A small contrastive image-text model, trained from scratch.
Model: 7.51M parameters, 32-pixel images, encoder widths [64, 128, 256].
Data: trained on regions of photos with short descriptions (Visual Genome), 50862 training examples, 11.6 epochs.
Rows from block 7 of the image encoder of a small contrastive image-text model, named by matrix and row number. Rows with one number belong to one neuron. Each number is 128 + 24 x the weight over its row's rms, rounded and kept within 0 to 255. All counts start at 0.
Before each neuron's rows are labels from the 100 images, of 14976, where the neuron reaches its highest value: "responds to" is what is common among them. Only what is clearly more common there than usual is listed. The data: regions of photos with short descriptions (Visual Genome).
# fc1: MLP up (encoder.blocks.7.mlp.fc1.weight, 1024x256), inputs 43-85
# fc2: MLP down (encoder.blocks.7.mlp.fc2.weight, 256x1024, transposed), outputs 43-85

responds to: text has "white"; text has "shirt"
fc1.53 [150 122 146 116  95 103 124 147 126 149 152 133 111  96 127 132 126 143 120 145 152  98 110  90 149 119 144 139 117 209  93 144 103 110  92 131 153 108 117 135 112  76 108]
fc2.53 [127 131 126 152 119 134 106 159 111  57 118 140 127  97 131 108 138 112 109  95 147 136 142  94 152 139 148 101 118 162 136 140 152 119  99 122 147 173 126 115 158 139 104]

responds to: text has "white"
fc1.214 [172 126 104 135 178 151 176 117 102 164 109 129 147 126  99 144 131 154 121 125 117  99 144 168 156 120 155 130 121 164 118 125 111 146 128 131 109 108  91 109 133 141 132]
fc2.214 [158 163 118 131 125 125 127 109 159  98 125 112 112 131 102 104 171 137 135 115 139 149 128 105 117 137 129 164 128 123 134 122 128 110 114 124 138 170 129 131 106 114 119]

responds to: text has "blue"
fc1.228 [137 155 115 140 174 143 108  81 113 125  98 110 149 145  99 151 121 135 115 100 122 111 150 132 130 163 157 112 139 164 111 105 104 138 131  98  95 127 127 117 121 159  88]
fc2.228 [109 168 108 131 100 135 127 123 143 123 108 130 116 161 110  96 129 148 127 116 147 123 141 135  99 117 161 151 128 140  89 155 166  99 113 106 119 132 133  90 107 139 123]

responds to: text has "pizza"
fc1.652 [155 116 112 137 118 141 116 145 157 125 103 124 106 149 102 147  73  98 121  99 106 155 121 129 149 105 136 131 123 122 103 132 109 120 146 114 150 116 100 124 129 117 120]
fc2.652 [143  98 126 141 126 146 134 113 159 158 133 123  92 125 128 149 127 183 117 112 135 157 123 140 105 115 160 146 118 121 100 103 107 167  92 127 139 118 100 115 130 128 144]

responds to: text has "sky"; text has "white"; text has "blue"
fc1.177 [142 136 124 121 173 123 144 149 165 139  47 111 128  96 109 113 147 152 131 121 142 152  99 107 142 154 153 162 127 179 146 122 142 160 120 122 135 155 142 129 119 151 121]
fc2.177 [140 129 109 160 117 153 134 101  99 124  92 102 178 124 151 126 134 142 150 116 158 103 140  79 143 139 134 166 167 167  98 132 123 136 102 127 151 158 126 140 156 137 149]

responds to: text has "white"
fc1.672 [101 157 163 137 134 141 137 157 118 133 112 119 137 149  78 134 150 123 153 140 128  85  97 144 174 128 110 131 116 167 122 119 118 168 140 170  71 113 129 154 134 167 138]
fc2.672 [136 157 137 117 130 113 155 121 173 136 100 135 150 153 108 143 121  65 116 132 109 162 151  99 173 105 115 116 135 137 127 129 143 196 111 154 159 176 158 123 140  91 129]

responds to: text has "blue"
fc1.754 [106 163 103  93 134 122  83  97  69 168 131 140 161 130 148 146 147 145 121 121 152 117 128 119 109 124 142 163 114 120  86 118  85 109 133 110 126 106  97 129 133 135 123]
fc2.754 [ 97  92 136 135  93 128 116 115 113 113 111 120 127  87 128 136 129 160 110 139 134 156 127 122 157 106 137 142 109 146 103 144 130 114  94 132 153 110 118 113  77 113 136]

responds to: text has "sky"
fc1.559 [171 105 121 108 114 129 115 145 164 120 112  91 123  88 132 115 137 107 126 134  92 202 153 161 127 164 119 119 131 103 142 170 114 182 104 141 128 151 128 119 126 110 167]
fc2.559 [153 115 111 126 137 111  77 122 140  76 139 104 122 166 120 103 110 149 157 144 143 112 109 134  97  96 131 141 172 127 143 106 119 123 146 106  98 112 149 120  84 108 138]

responds to: text has "hair"; text has "man"
fc1.202 [112 111 131  78 141 102 139 124 119 108 128  94 133  98  99  91 134 108 168 158  92 154  96  97 133 112 141 135 134 129 130 117  91 113 136 156 130 155 133 154 120 119 117]
fc2.202 [139 137 122 138 128 150 126 108 125 118 110  85 121 153 147 140 134 104 150 114 159 148 111  95 118 121 117 132 140 101 163 118 127 118 131 139 121 139 115 113 141  58 126]

responds to: text has "sky"
fc1.308 [138 133  81 138 127 135 131 109 123 172 161 154 160  98 118  74 131 108 101 101  98 165 124 162 121 164 102 144 140  91 129 137 147 103  63 155 130 166 135 174 117 150 103]
fc2.308 [181 131 112 116 119 141 157 156 102 122 132 101 124 129 159 114 106 153 118 113 130 143 118 122 165 121 133 137 111 142 134  98 135 102 137 124 141 115 145 131 105 150 127]

responds to: text has "sky"
fc1.721 [144 125 126 121 114  97 142 108 117 136  97 115 143  69 153 158 135 140 118 114  75 109 140 109 147 168 144 131 125 154 116 139 143 113 175 149 124 126 143 131 122 152 122]
fc2.721 [151 105 179 150 108 121 133  99  84 155 146 152 101 136  97 110 133 143 121 118 140 175  98  92  95 135 109 123 133  87 127  98  72  95 131 169 101 100 173  99 141 117 121]

responds to: text has "red"
fc1.322 [115 125 114 138 130 131  85 139 125 131 108 149  71 129  72 140 150  89 105 116 128 125 143 160 133 158 137 181 122  99 130 130 174 155 114 139 139 148 114 113 142 144 108]
fc2.322 [125 107 141  62 133 123  84 116 133  89 116 118  85  98 120 145 170  87 123 162 178  90 102  99 137 120 111 165 147 116 145 137 128 129 135 140 134 124 121 174 138 104 129]

responds to: text has "white"
fc1.711 [105 120 142 124 159  83 135 125  86 121 118  91 136 152 116 151 147 111 175 114 122  97 134 120 162 125 185 155 116 122 122 100 146 139  97 158 149 104 128 150 156 120 151]
fc2.711 [152 152 106 124 109 128  87 128  92 110 144 140 129 131  96 106 128 145  92 163 138 120 161 102 142  99 155 172 140 179 155 143 112  87 109 143 114 198 133 109 148 136 158]

responds to: text has "blue"; text has "sky"
fc1.605 [113 129  86 120  99  87 143 141 118 130 127 123 128 103  87 146 139 135 121 146 141 110 154 131 135 159  93 136 136 140 126 101 151 138 119 137  83 130 127 140 145 115 144]
fc2.605 [118 160 102 136  97 151 168 137 158 143 152 132 145 136 110 133 103 119 123 110 128 164 175 146 112 138 109 132 152 146  94 115 152 122 120 128 115 122 172 105 113 151 111]

responds to: text has "blue"
fc1.314 [114 113  73 130  96 122 161 110 168 126 108 182 111 117  78 140 110 133  98 149 153 169  93 160 163 110 170 127 127 127 135 120 136 150 143  47 136 157 101 129 112 103 143]
fc2.314 [110 100 140  93  96 101 147 133 125 129 161 126 121 106 124 169 126  89 123 135 155 150 114 151 159 144 134 114 121 122 139 139 130 180 144 134 120 112 165 141  98  93 120]

responds to: text has "green"
fc1.349 [127  61 156 155 119 120 106 144 163 142 145 181 136 139  92 159 131 133  87 124 111  94  95 113 142 113 123  92 159  99 110 156 134 125 144 101 133 157 116 125 119 127  88]
fc2.349 [133 180 118 108 141 117 141 127 112 137 128 144 119 133 129  80 122 138 117 129 109 133  85 140 164 136 147  83 132 124 132 121 121 137 176 167 132  96 130 105 137 148 139]

responds to: text has "horse"; text has "brown"
fc1.249 [183 136 152 139 143 189 165 127 178 102 159 102 103 125 142 111 144 118  85  82 107 150 140 124 157  93 109 113 130 148  86 111 132 101 105 112 118  89 137 119 183 165 107]
fc2.249 [142 119 122 104 123 123  68 116 135 154 132 129 148 156 120 104 160  77 116 134 128 145 132 132 144 154 123 125  84 115 113 146 101 118 137 121 196 149 116 130 129 117 148]

responds to: text has "man"
fc1.87 [ 86 156 120 112 143 181 102  83 106 140 145 104 166 121 137 103  86 112 113  82 144 109 162 136 162 146 114 153 142 128 135 131 139  94 202 129 114 159 155 121 108 146 185]
fc2.87 [129 116 117 138 188 110 145 125 100  84 161 145 125  93 101 195 108 142 155  91 142 138 103  77 146 161 135 120 151 131 117 131 110 134 105 142 115  91 105 124  57 156 108]

responds to: text has "red"
fc1.161 [125 166 125  95 116 116 140 129 127 137 135 144  89 132  83 144 110 165 195 127 126 170 159 140 112 136 124 113 128  96 140 124 136 145 133 120 157 127 148 143 119  96 117]
fc2.161 [124 122 172 171 153 144 106 128 150 118 114 102 144 109 136  63 122 128  90 120 145 150 108 128 141  88 177 148 129 163 153 140 102 158 155 134  88 140  89 145 126 157  85]

responds to: text has "grass"; text has "green"
fc1.634 [163 102  98 136 135 124  98 135 134 163  98 130 125 181 172 135  99 150 128 109 153 181 118 175 161  95 140 157 150 148 120  99 105 115 126 184 121 117 131 108 142 141 108]
fc2.634 [161 134 127 119 121 138 150 143 106 171 159  96 101 124 131 160 136 120 122 141 121 141  38 110 167 135 111 122 128 108 135 159 149 111 119 149 149 110 154 134 156 166 158]

responds to: text has "man"
fc1.285 [ 97  80 133 112 111 213 120 120 142 140 119 123 142  93 116  88  91  70 126  79 138 149 147 176 110 126 179 161 166 140 116 161 116 134 134 125 150  96 162  79 122  86 145]
fc2.285 [101 112 123 116 171 119  86 144 139 118 150 109  93 106  76 139 115 134 151  97 121 126 121 111 120 122 117 140 154 150  91 115 130 150 174 143 165 119 108 149 134 134 158]

responds to: text has "red"
fc1.205 [ 95 136 127  93 144 154 124 109 124  89 123 119 109 156  80 130 108 154 131 139 108 170 120 166 141 139 152 123 154 107  97 144 156 118 131 170 126 141 142 148 105  86 131]
fc2.205 [146 126 116 105 130  91  81 161 127 112  98  93 108 127 104 129 110 148  64 164 123 118 158 136 110 100 179 157 130 137 128 143 122 158 152 129 162 155  91 118 125 154  92]

responds to: text has "red"; text has "sign"
fc1.116 [116 161 131 107 154 153 101 183 131 124 121 143  83 100 133 166 139  96 103 108 118  87 169 111 183 138 165 122 119 100 126 113 142 105 128 165 102 171 147 159 128 155 148]
fc2.116 [173 142 137 131 154 107 129 141 154  86 147 150 124 120 117 126 149 142 152 179 181  91 105 113 155 103 140 184 127 127 129 142 118 132 154 116 131 161  98 134  66 150 144]

responds to: text has "blue"
fc1.5 [141 123 148 105 141 125 160 134 130 124  98  91 162 154  59 117  89 126 137 108 157 112 109 164 124  98  85 138 111 146  90 123 110 142 116  96 121 127 122 134 123 129 101]
fc2.5 [113 123 136 138 111 104 147 155 122 112  84 109 161 125  99 143 127  98 135 140 153 136 134 119 124 135 133 125 130 114 124 130 135 118 108 100 140 118 155 154  80 101 155]

responds to: text has "red"
fc1.148 [131 125 105  94 121 138 157 128  68 164 164 123 115 111  99 143 143 124 133 133 130 137 116 152 125 118 107  86 122 107 130 162  90 114 126 110  96 138 138 185 110 132 125]
fc2.148 [129 169 127 128 115 145 165 147 139 130 125 139  86 115 126  92  76  76 142 147 162 113 167 145 141 120 151 146 135 131 115 128 105 133 128 127 142 135 137 152  85 106 126]

responds to: text has "red"
fc1.596 [106 148 122 106 123 115 107 136 103 135 160  63 122 104 167 123 152 133 127 123 107 122  97 118 129 109  95 134 138 137 141 104 157 103 156 151 145 127 136 131 140 121  83]
fc2.596 [134 152 130 149 142 140 138 118 172 119 114 159 139 153 144 114 119 135 148 128 126 155 166 123 126 128  99 200 114 139 160 149 150 116 125 168 152 149 128 148 114 153 128]

responds to: text has "sky"; text has "blue"
fc1.561 [100 100 127  92 125  99 159 115 115 135 169 135 138 169 138 122 142 166 107 119 130 145  56 121 118 128 131 134 151 121 107 139 129  91 170 137 150  83 117 133 148 133 119]
fc2.561 [189 186 110 126 132 134  77 165 118 174 126 117 118 145 163  83 114 167 146 117 117 149 138 161 133 101 107 164 118 145  97 138 111 120 127 102 173 141 120 160 135 167  96]

responds to: text has "sky"; text has "blue"
fc1.16 [ 96 133 130 119 119 155 136 115 141 114  86 118 135 147  89 149 106 142  98 145 106 101 117 106 138 118 110 158 108 120 156 103 159 161 107 117 117 171 133 138 106 149 124]
fc2.16 [108 129  95 105 114 138 129 149 137 114 124 110 146  98 124 174 138 110 103 140 110 118 135 102 143 163 120 158 137 172 158 153 101 121 129 130 135 116 164 153  93 159 153]

responds to: text has "sky"; text has "blue"
fc1.263 [107 130 112 165 136 172 119 137 121 118  91 153 108 127 116 137  97 114 107 157  89 117 156 135 118 216 137 150 122 117  97 116 124 121 110 158 129 137 155 104 100 144  88]
fc2.263 [113 145 163 156 120 174 162 161 117 155 132 126  99 137 155 138 123 188  96 156 133 197 112 107 125  83 139 127 161 157 133 140 128 141 131 111 149 146  98 115 123  93 174]

responds to: text has "blue"
fc1.330 [137 173 134 136 149 117 105 142 168 124 125 115 106 152 134 116  80 150 133 114 168 149 122  97 105 119  86 117 153 138 102 131 157  99 108 144 126  93 103 175 142 101 152]
fc2.330 [133 111  76 105  87 145  87  84 151 130 133 136 148 161 124  92 131 118 153 124 134 129 115 108 150 130 109 153 138 116 150 147 146 126 105 130 173 133 103  70 118 153 159]