config.toml
train_examples = 50862
translate = 0.06
tokenizer = "char"
loss = "softmax"
encoder_norm = "rmsnorm"
text_encoder_width = 192
text_encoder_layers = 10
text_encoder_norm = "layernorm"
text_encoder_head_dim = 48
beta1 = 0.95
lr_schedule = "linear"
Rows from block 2 of the text encoder, named by matrix and row number. Rows with one number belong to one attention dimension. Each number is 200 + 30 x the weight over its row's rms, rounded and kept within 0 to 999. All counts start at 0. After the name is the row's rms in percent of the matrix's.
# q: attention query (text_encoder.blocks.2.attn.q.weight, 192x192), inputs 0-191
# k: attention key (text_encoder.blocks.2.attn.k.weight, 192x192), inputs 0-191
q.45,093,188,231,169,206,203,214,238,187,175,219,186,220,180,158,180,247,236,196,210,185,241,199,211,194,178,159,193,203,150,207,174,122,189,232,183,214,217,198,220,216,265,195,191,220,201,187,190,180,204,182,209,193,174,189,262,213,161,165,221,172,224,214,236,233,222,214,190,164,243,263,205,211,193,179,212,189,143,201,208,225,168,125,172,181,214,241,176,210,184,182,205,243,245,207,256,214,227,169,215,177,219,167,170,181,217,193,179,183,211,237,176,214,209,177,257,173,253,241,188,140,222,169,179,210,202,170,196,240,213,171,153,231,223,214,188,201,234,210,253,258,166,229,209,272,160,214,211,187,255,189,207,197,204,143,197,242,201,180,148,160,184,233,239,164,206,232,212,176,147,211,216,206,236,185,192,180,165,219,237,107,286,219,190,191,212,179,187,168,242,236,213,182
k.45,099,252,205,215,168,197,233,187,203,214,221,154,167,211,171,203,192,229,218,207,196,149,172,189,187,159,246,212,198,219,156,179,236,213,203,179,242,181,178,86,214,230,144,240,208,161,211,223,169,242,216,165,112,179,222,186,205,210,166,154,212,201,183,194,222,186,178,258,251,164,179,215,166,192,203,221,205,190,215,229,201,226,240,183,160,176,191,207,177,206,226,257,199,200,201,185,204,223,239,234,170,198,235,204,115,168,179,216,198,231,181,213,144,195,154,218,173,189,236,243,190,167,215,194,204,192,216,178,225,187,178,191,200,187,205,225,212,213,209,186,241,212,239,164,211,148,260,119,214,170,216,169,198,162,202,209,187,236,152,203,189,237,196,252,188,179,156,186,213,206,176,216,214,267,177,147,156,189,155,236,178,187,255,138,195,190,212,240,184,202,188,191,189
q.46,103,176,161,170,198,253,242,242,211,193,176,218,189,169,130,216,211,209,250,172,181,205,248,205,152,218,175,175,178,222,190,190,207,206,178,183,166,162,191,177,207,237,177,179,177,204,195,198,236,243,222,189,224,184,205,173,219,206,182,190,202,199,182,211,189,214,192,170,140,215,188,197,197,207,223,206,177,191,192,226,192,170,168,249,180,244,187,231,207,216,192,222,148,209,171,195,220,202,261,225,169,186,193,216,172,210,189,186,197,242,233,216,241,205,178,173,273,174,264,196,207,178,174,157,176,154,207,173,227,226,263,214,239,143,157,206,209,153,183,201,114,226,211,218,234,186,238,185,239,200,233,222,236,203,220,225,215,226,155,311,242,291,180,175,195,158,193,222,181,182,221,185,198,239,199,185,159,229,172,179,199,177,204,216,239,259,254,142,155,221,216,191,196
k.46,098,190,228,210,136,153,166,159,186,157,210,234,214,227,195,243,208,225,244,168,192,204,228,206,209,177,180,227,188,192,183,208,187,112,213,248,184,229,202,201,216,208,208,217,185,215,205,198,221,165,212,185,234,249,238,160,204,211,273,164,183,214,202,203,180,239,229,201,197,216,198,175,249,214,171,229,249,215,220,226,212,234,207,250,183,222,149,225,183,174,243,228,176,192,259,182,178,257,178,224,211,207,198,252,257,206,153,229,206,127,160,208,182,206,216,223,201,192,189,202,246,197,217,203,125,227,159,220,244,198,222,235,117,204,156,219,189,195,192,159,241,205,232,210,202,192,212,163,170,239,216,222,199,234,227,180,212,177,213,190,196,202,138,236,275,195,212,185,165,160,189,216,259,172,201,244,191,252,171,188,226,222,204,198,248,237,171,195,258,172,185,206,205
q.47,100,193,216,180,206,162,181,180,206,223,191,200,183,178,188,187,170,166,169,192,216,171,278,198,179,232,206,147,268,165,242,242,221,187,240,155,157,190,176,263,144,228,167,162,201,213,196,221,224,189,140,191,164,256,187,224,210,203,157,219,184,190,225,155,189,143,209,233,196,207,161,219,202,211,175,127,181,161,191,210,192,199,153,189,208,170,273,194,239,191,239,186,210,165,238,175,159,194,174,171,200,151,202,242,162,208,214,198,201,140,206,213,208,222,242,170,213,201,153,182,188,184,189,184,199,210,137,191,213,232,195,212,219,197,210,190,223,193,153,172,229,224,235,197,236,180,216,249,199,197,257,233,182,184,190,219,156,232,177,204,189,236,205,195,237,122,183,147,150,201,196,224,173,209,250,191,166,158,177,179,152,218,189,195,190,267,254,191,180,193,193,196,258
k.47,098,256,145,219,227,209,189,206,212,185,139,158,209,218,185,229,236,220,187,202,194,181,193,168,253,209,217,157,199,202,204,116,174,203,139,176,205,270,168,192,205,189,188,252,191,192,207,177,214,223,216,185,166,149,206,203,235,229,221,255,157,180,202,198,256,254,238,201,176,207,181,255,191,287,211,161,181,256,220,219,179,189,180,162,190,273,187,233,238,185,228,161,159,237,212,242,203,239,215,195,197,216,177,178,236,203,165,196,185,218,170,203,179,180,136,187,191,222,199,174,219,252,228,206,198,207,165,182,172,148,197,153,144,139,263,216,227,182,179,184,204,231,179,239,214,256,201,212,225,163,169,222,198,177,150,229,206,180,229,193,201,182,194,213,208,220,224,179,189,158,168,193,219,218,170,209,186,244,203,222,197,213,217,145,200,219,194,204,190,239,198,207,130
q.48,100,165,241,203,142,189,227,181,188,209,222,192,222,237,216,146,227,192,272,196,266,190,163,182,169,181,216,189,210,221,168,191,244,195,236,160,205,228,187,195,164,192,187,250,195,215,250,244,178,193,258,185,213,217,148,185,238,165,231,210,173,161,130,209,220,182,161,166,201,129,135,164,255,188,197,151,152,134,171,210,219,163,175,238,233,209,205,188,216,181,187,185,192,134,244,160,179,177,193,211,218,209,243,225,168,208,182,182,223,198,218,188,162,189,192,195,224,171,178,225,201,192,198,222,187,190,172,173,205,211,203,237,231,208,222,185,232,181,172,215,196,163,188,202,230,206,249,191,192,203,235,201,170,196,154,204,237,236,205,171,224,162,231,206,190,159,249,217,204,275,196,250,160,183,190,257,146,149,198,231,233,224,227,187,155,247,222,167,222,210,180,164,207
k.48,103,237,224,214,143,186,189,181,256,221,191,243,211,151,230,219,141,220,218,169,183,212,234,222,238,214,278,170,194,228,212,142,233,172,188,217,212,178,199,202,222,181,202,170,199,165,205,224,232,178,198,228,256,168,203,225,216,245,159,178,211,228,157,113,180,133,196,177,199,255,235,208,199,206,229,200,182,237,183,186,228,194,213,197,221,146,172,196,193,185,232,217,184,233,196,218,213,174,191,172,211,264,160,219,219,165,208,156,178,236,220,187,251,154,178,168,210,230,170,198,212,241,182,230,208,201,188,191,200,192,210,226,211,159,217,199,162,239,194,279,246,150,216,182,179,211,178,198,203,225,157,220,208,177,228,207,160,155,212,210,179,256,170,232,232,215,147,252,233,171,216,244,238,202,241,238,205,244,227,217,187,209,132,175,257,193,229,195,217,199,179,188,235
q.49,086,171,161,205,193,204,235,143,155,222,203,197,142,228,230,194,158,207,192,243,204,208,208,211,220,237,217,214,212,202,209,238,163,182,170,166,251,202,201,235,231,230,133,181,165,193,260,238,201,192,184,168,171,159,230,197,250,234,199,157,154,209,138,203,265,260,197,162,195,195,232,237,237,186,201,223,174,175,187,216,147,147,231,183,202,187,181,232,181,205,138,166,186,172,190,191,200,206,163,187,253,187,246,225,207,214,186,240,196,175,209,156,165,201,193,144,184,220,156,151,210,225,136,214,214,229,200,186,221,164,186,166,231,198,186,198,265,225,199,236,208,228,199,224,221,191,167,217,211,225,238,208,172,191,208,182,253,223,192,277,180,193,144,218,227,202,218,196,231,197,236,224,222,207,142,136,216,151,214,203,244,186,213,194,185,221,214,198,175,161,200,254,158
k.49,092,224,232,232,242,185,190,144,223,175,214,202,207,195,133,225,204,192,126,130,166,221,226,224,180,187,199,170,227,162,179,233,180,224,132,151,221,189,172,207,213,247,233,197,236,227,213,256,166,221,218,144,224,162,194,250,221,171,201,199,194,201,192,237,217,208,226,210,176,206,173,178,222,194,239,162,225,238,175,216,263,229,212,184,247,227,237,157,193,220,174,196,187,172,153,262,151,219,198,227,196,182,204,195,168,218,214,204,148,230,179,214,226,224,183,215,182,210,191,212,180,191,190,261,159,201,239,225,216,173,150,222,177,225,168,178,172,210,213,198,204,190,255,196,267,232,190,176,218,190,263,208,192,214,214,192,242,210,183,247,240,229,192,209,226,175,231,182,247,169,205,225,221,195,164,182,200,210,197,209,200,191,131,215,224,108,272,190,161,203,199,213,236
q.50,093,165,230,228,228,192,215,203,219,212,218,204,232,200,160,178,187,214,263,137,191,210,234,158,270,202,192,174,170,215,171,198,216,239,172,211,231,214,153,204,170,208,212,177,198,182,209,190,166,236,208,149,155,217,169,179,226,211,202,134,212,185,264,228,219,207,149,214,233,181,250,236,227,197,231,229,157,154,230,142,202,192,182,256,222,200,185,216,189,158,216,195,217,201,178,199,200,201,190,183,226,285,225,194,197,226,250,158,220,204,230,184,197,190,181,250,232,222,185,145,162,191,177,272,229,215,187,175,192,195,175,238,218,133,232,195,227,170,186,273,244,235,164,184,264,215,167,211,156,201,230,209,223,198,130,200,219,224,147,189,235,227,185,161,220,212,167,224,160,230,213,233,176,195,220,191,210,221,230,153,187,172,210,192,210,149,214,210,181,168,195,215,242
k.50,105,202,195,207,127,224,190,174,180,205,96,200,188,220,158,242,221,228,243,156,165,213,205,168,177,220,190,208,214,211,198,211,163,184,248,248,209,185,187,220,199,210,186,189,194,212,246,194,185,195,226,209,222,198,195,238,164,203,159,215,227,211,172,217,212,168,215,240,229,174,163,204,218,210,206,181,234,180,177,203,223,184,161,158,223,195,237,189,198,187,187,201,193,205,179,153,169,250,259,200,145,220,200,195,209,199,212,248,185,162,137,201,231,238,227,198,205,199,157,177,280,178,211,179,229,204,193,144,177,238,187,227,212,146,155,297,156,277,208,258,219,153,186,176,164,209,197,171,191,215,205,191,189,196,199,199,192,206,162,166,164,235,161,195,167,171,213,221,210,204,184,204,177,216,291,132,178,211,166,188,149,179,212,164,173,172,178,209,211,172,155,172,212
q.51,092,247,221,217,165,185,173,170,184,201,178,221,195,198,183,162,214,193,224,194,193,184,173,207,187,185,187,197,173,219,212,198,195,195,135,165,201,170,221,231,185,177,196,238,198,200,166,243,272,177,202,230,226,206,204,169,175,166,244,190,237,200,239,197,186,208,203,213,221,182,220,171,230,203,236,241,179,178,235,184,229,168,227,234,249,164,223,212,225,201,225,255,150,229,237,233,205,236,203,189,181,226,202,254,226,193,167,214,184,226,278,196,262,224,255,212,233,204,213,175,238,212,204,257,198,217,174,219,211,180,206,210,178,238,138,189,160,194,198,170,157,195,211,185,232,238,196,202,182,138,246,206,119,188,245,201,197,209,242,146,227,140,227,185,228,245,239,177,239,170,194,223,197,246,222,199,182,218,252,212,124,151,224,185,160,233,215,229,262,174,133,200,215
k.51,089,216,247,183,177,146,246,210,175,225,249,217,171,160,207,190,163,216,183,239,230,199,207,201,232,178,241,216,239,146,256,236,160,209,212,200,196,228,122,180,200,190,216,192,198,220,190,191,225,203,193,222,221,219,207,228,200,179,190,233,203,216,187,241,189,231,165,189,226,229,202,191,242,196,251,169,205,181,173,130,134,199,204,221,179,201,178,244,242,164,168,182,189,212,194,159,161,196,217,244,198,204,228,150,164,211,163,157,258,207,187,191,197,222,205,153,166,216,188,211,229,237,153,194,196,284,235,177,171,180,167,209,164,199,190,150,217,242,229,215,210,182,151,207,167,247,210,235,209,221,215,180,241,148,221,224,165,192,154,191,205,252,218,209,184,172,251,182,168,209,255,154,229,237,160,151,194,213,162,219,271,245,230,219,169,238,184,239,211,219,206,213,199
q.52,098,177,129,180,163,215,241,170,247,227,151,224,173,238,147,195,193,225,140,247,200,198,161,205,187,210,160,191,217,212,224,196,196,219,232,189,255,164,245,201,211,215,210,240,180,225,159,175,196,194,192,214,205,209,213,231,156,217,265,197,240,234,180,142,181,226,220,215,205,207,216,186,162,148,205,236,195,218,205,228,211,206,222,182,248,223,224,135,204,188,192,190,171,247,237,219,156,197,215,207,206,166,207,253,130,196,173,240,187,240,187,234,159,178,193,203,202,232,190,206,257,188,203,161,136,232,194,145,199,221,179,180,171,201,186,204,210,180,201,220,187,124,179,213,229,172,233,262,117,252,207,162,230,199,218,204,175,226,222,170,198,229,196,199,233,159,159,203,176,234,216,221,181,240,186,195,240,167,192,200,248,228,143,233,174,180,153,192,222,218,201,221,168
k.52,101,218,199,158,268,193,203,201,191,241,276,197,184,203,223,204,189,235,190,205,212,170,197,267,170,193,200,182,207,256,242,228,176,210,230,246,180,205,231,195,186,204,197,154,187,200,141,240,152,180,241,170,245,199,227,190,210,197,200,167,199,232,232,192,266,219,176,193,187,212,186,214,242,271,193,183,228,193,189,205,208,193,201,215,219,236,227,155,194,207,240,224,180,144,170,201,206,148,228,172,217,237,242,192,204,201,208,153,201,205,150,228,222,179,152,225,179,188,178,252,192,144,236,252,147,191,188,201,259,181,206,178,202,254,216,171,181,175,138,229,189,250,187,283,211,211,208,208,175,201,175,237,203,189,172,184,204,145,232,234,204,173,237,260,184,190,195,222,229,162,219,160,212,220,210,202,202,130,176,235,187,179,214,192,193,176,215,144,164,203,168,257,230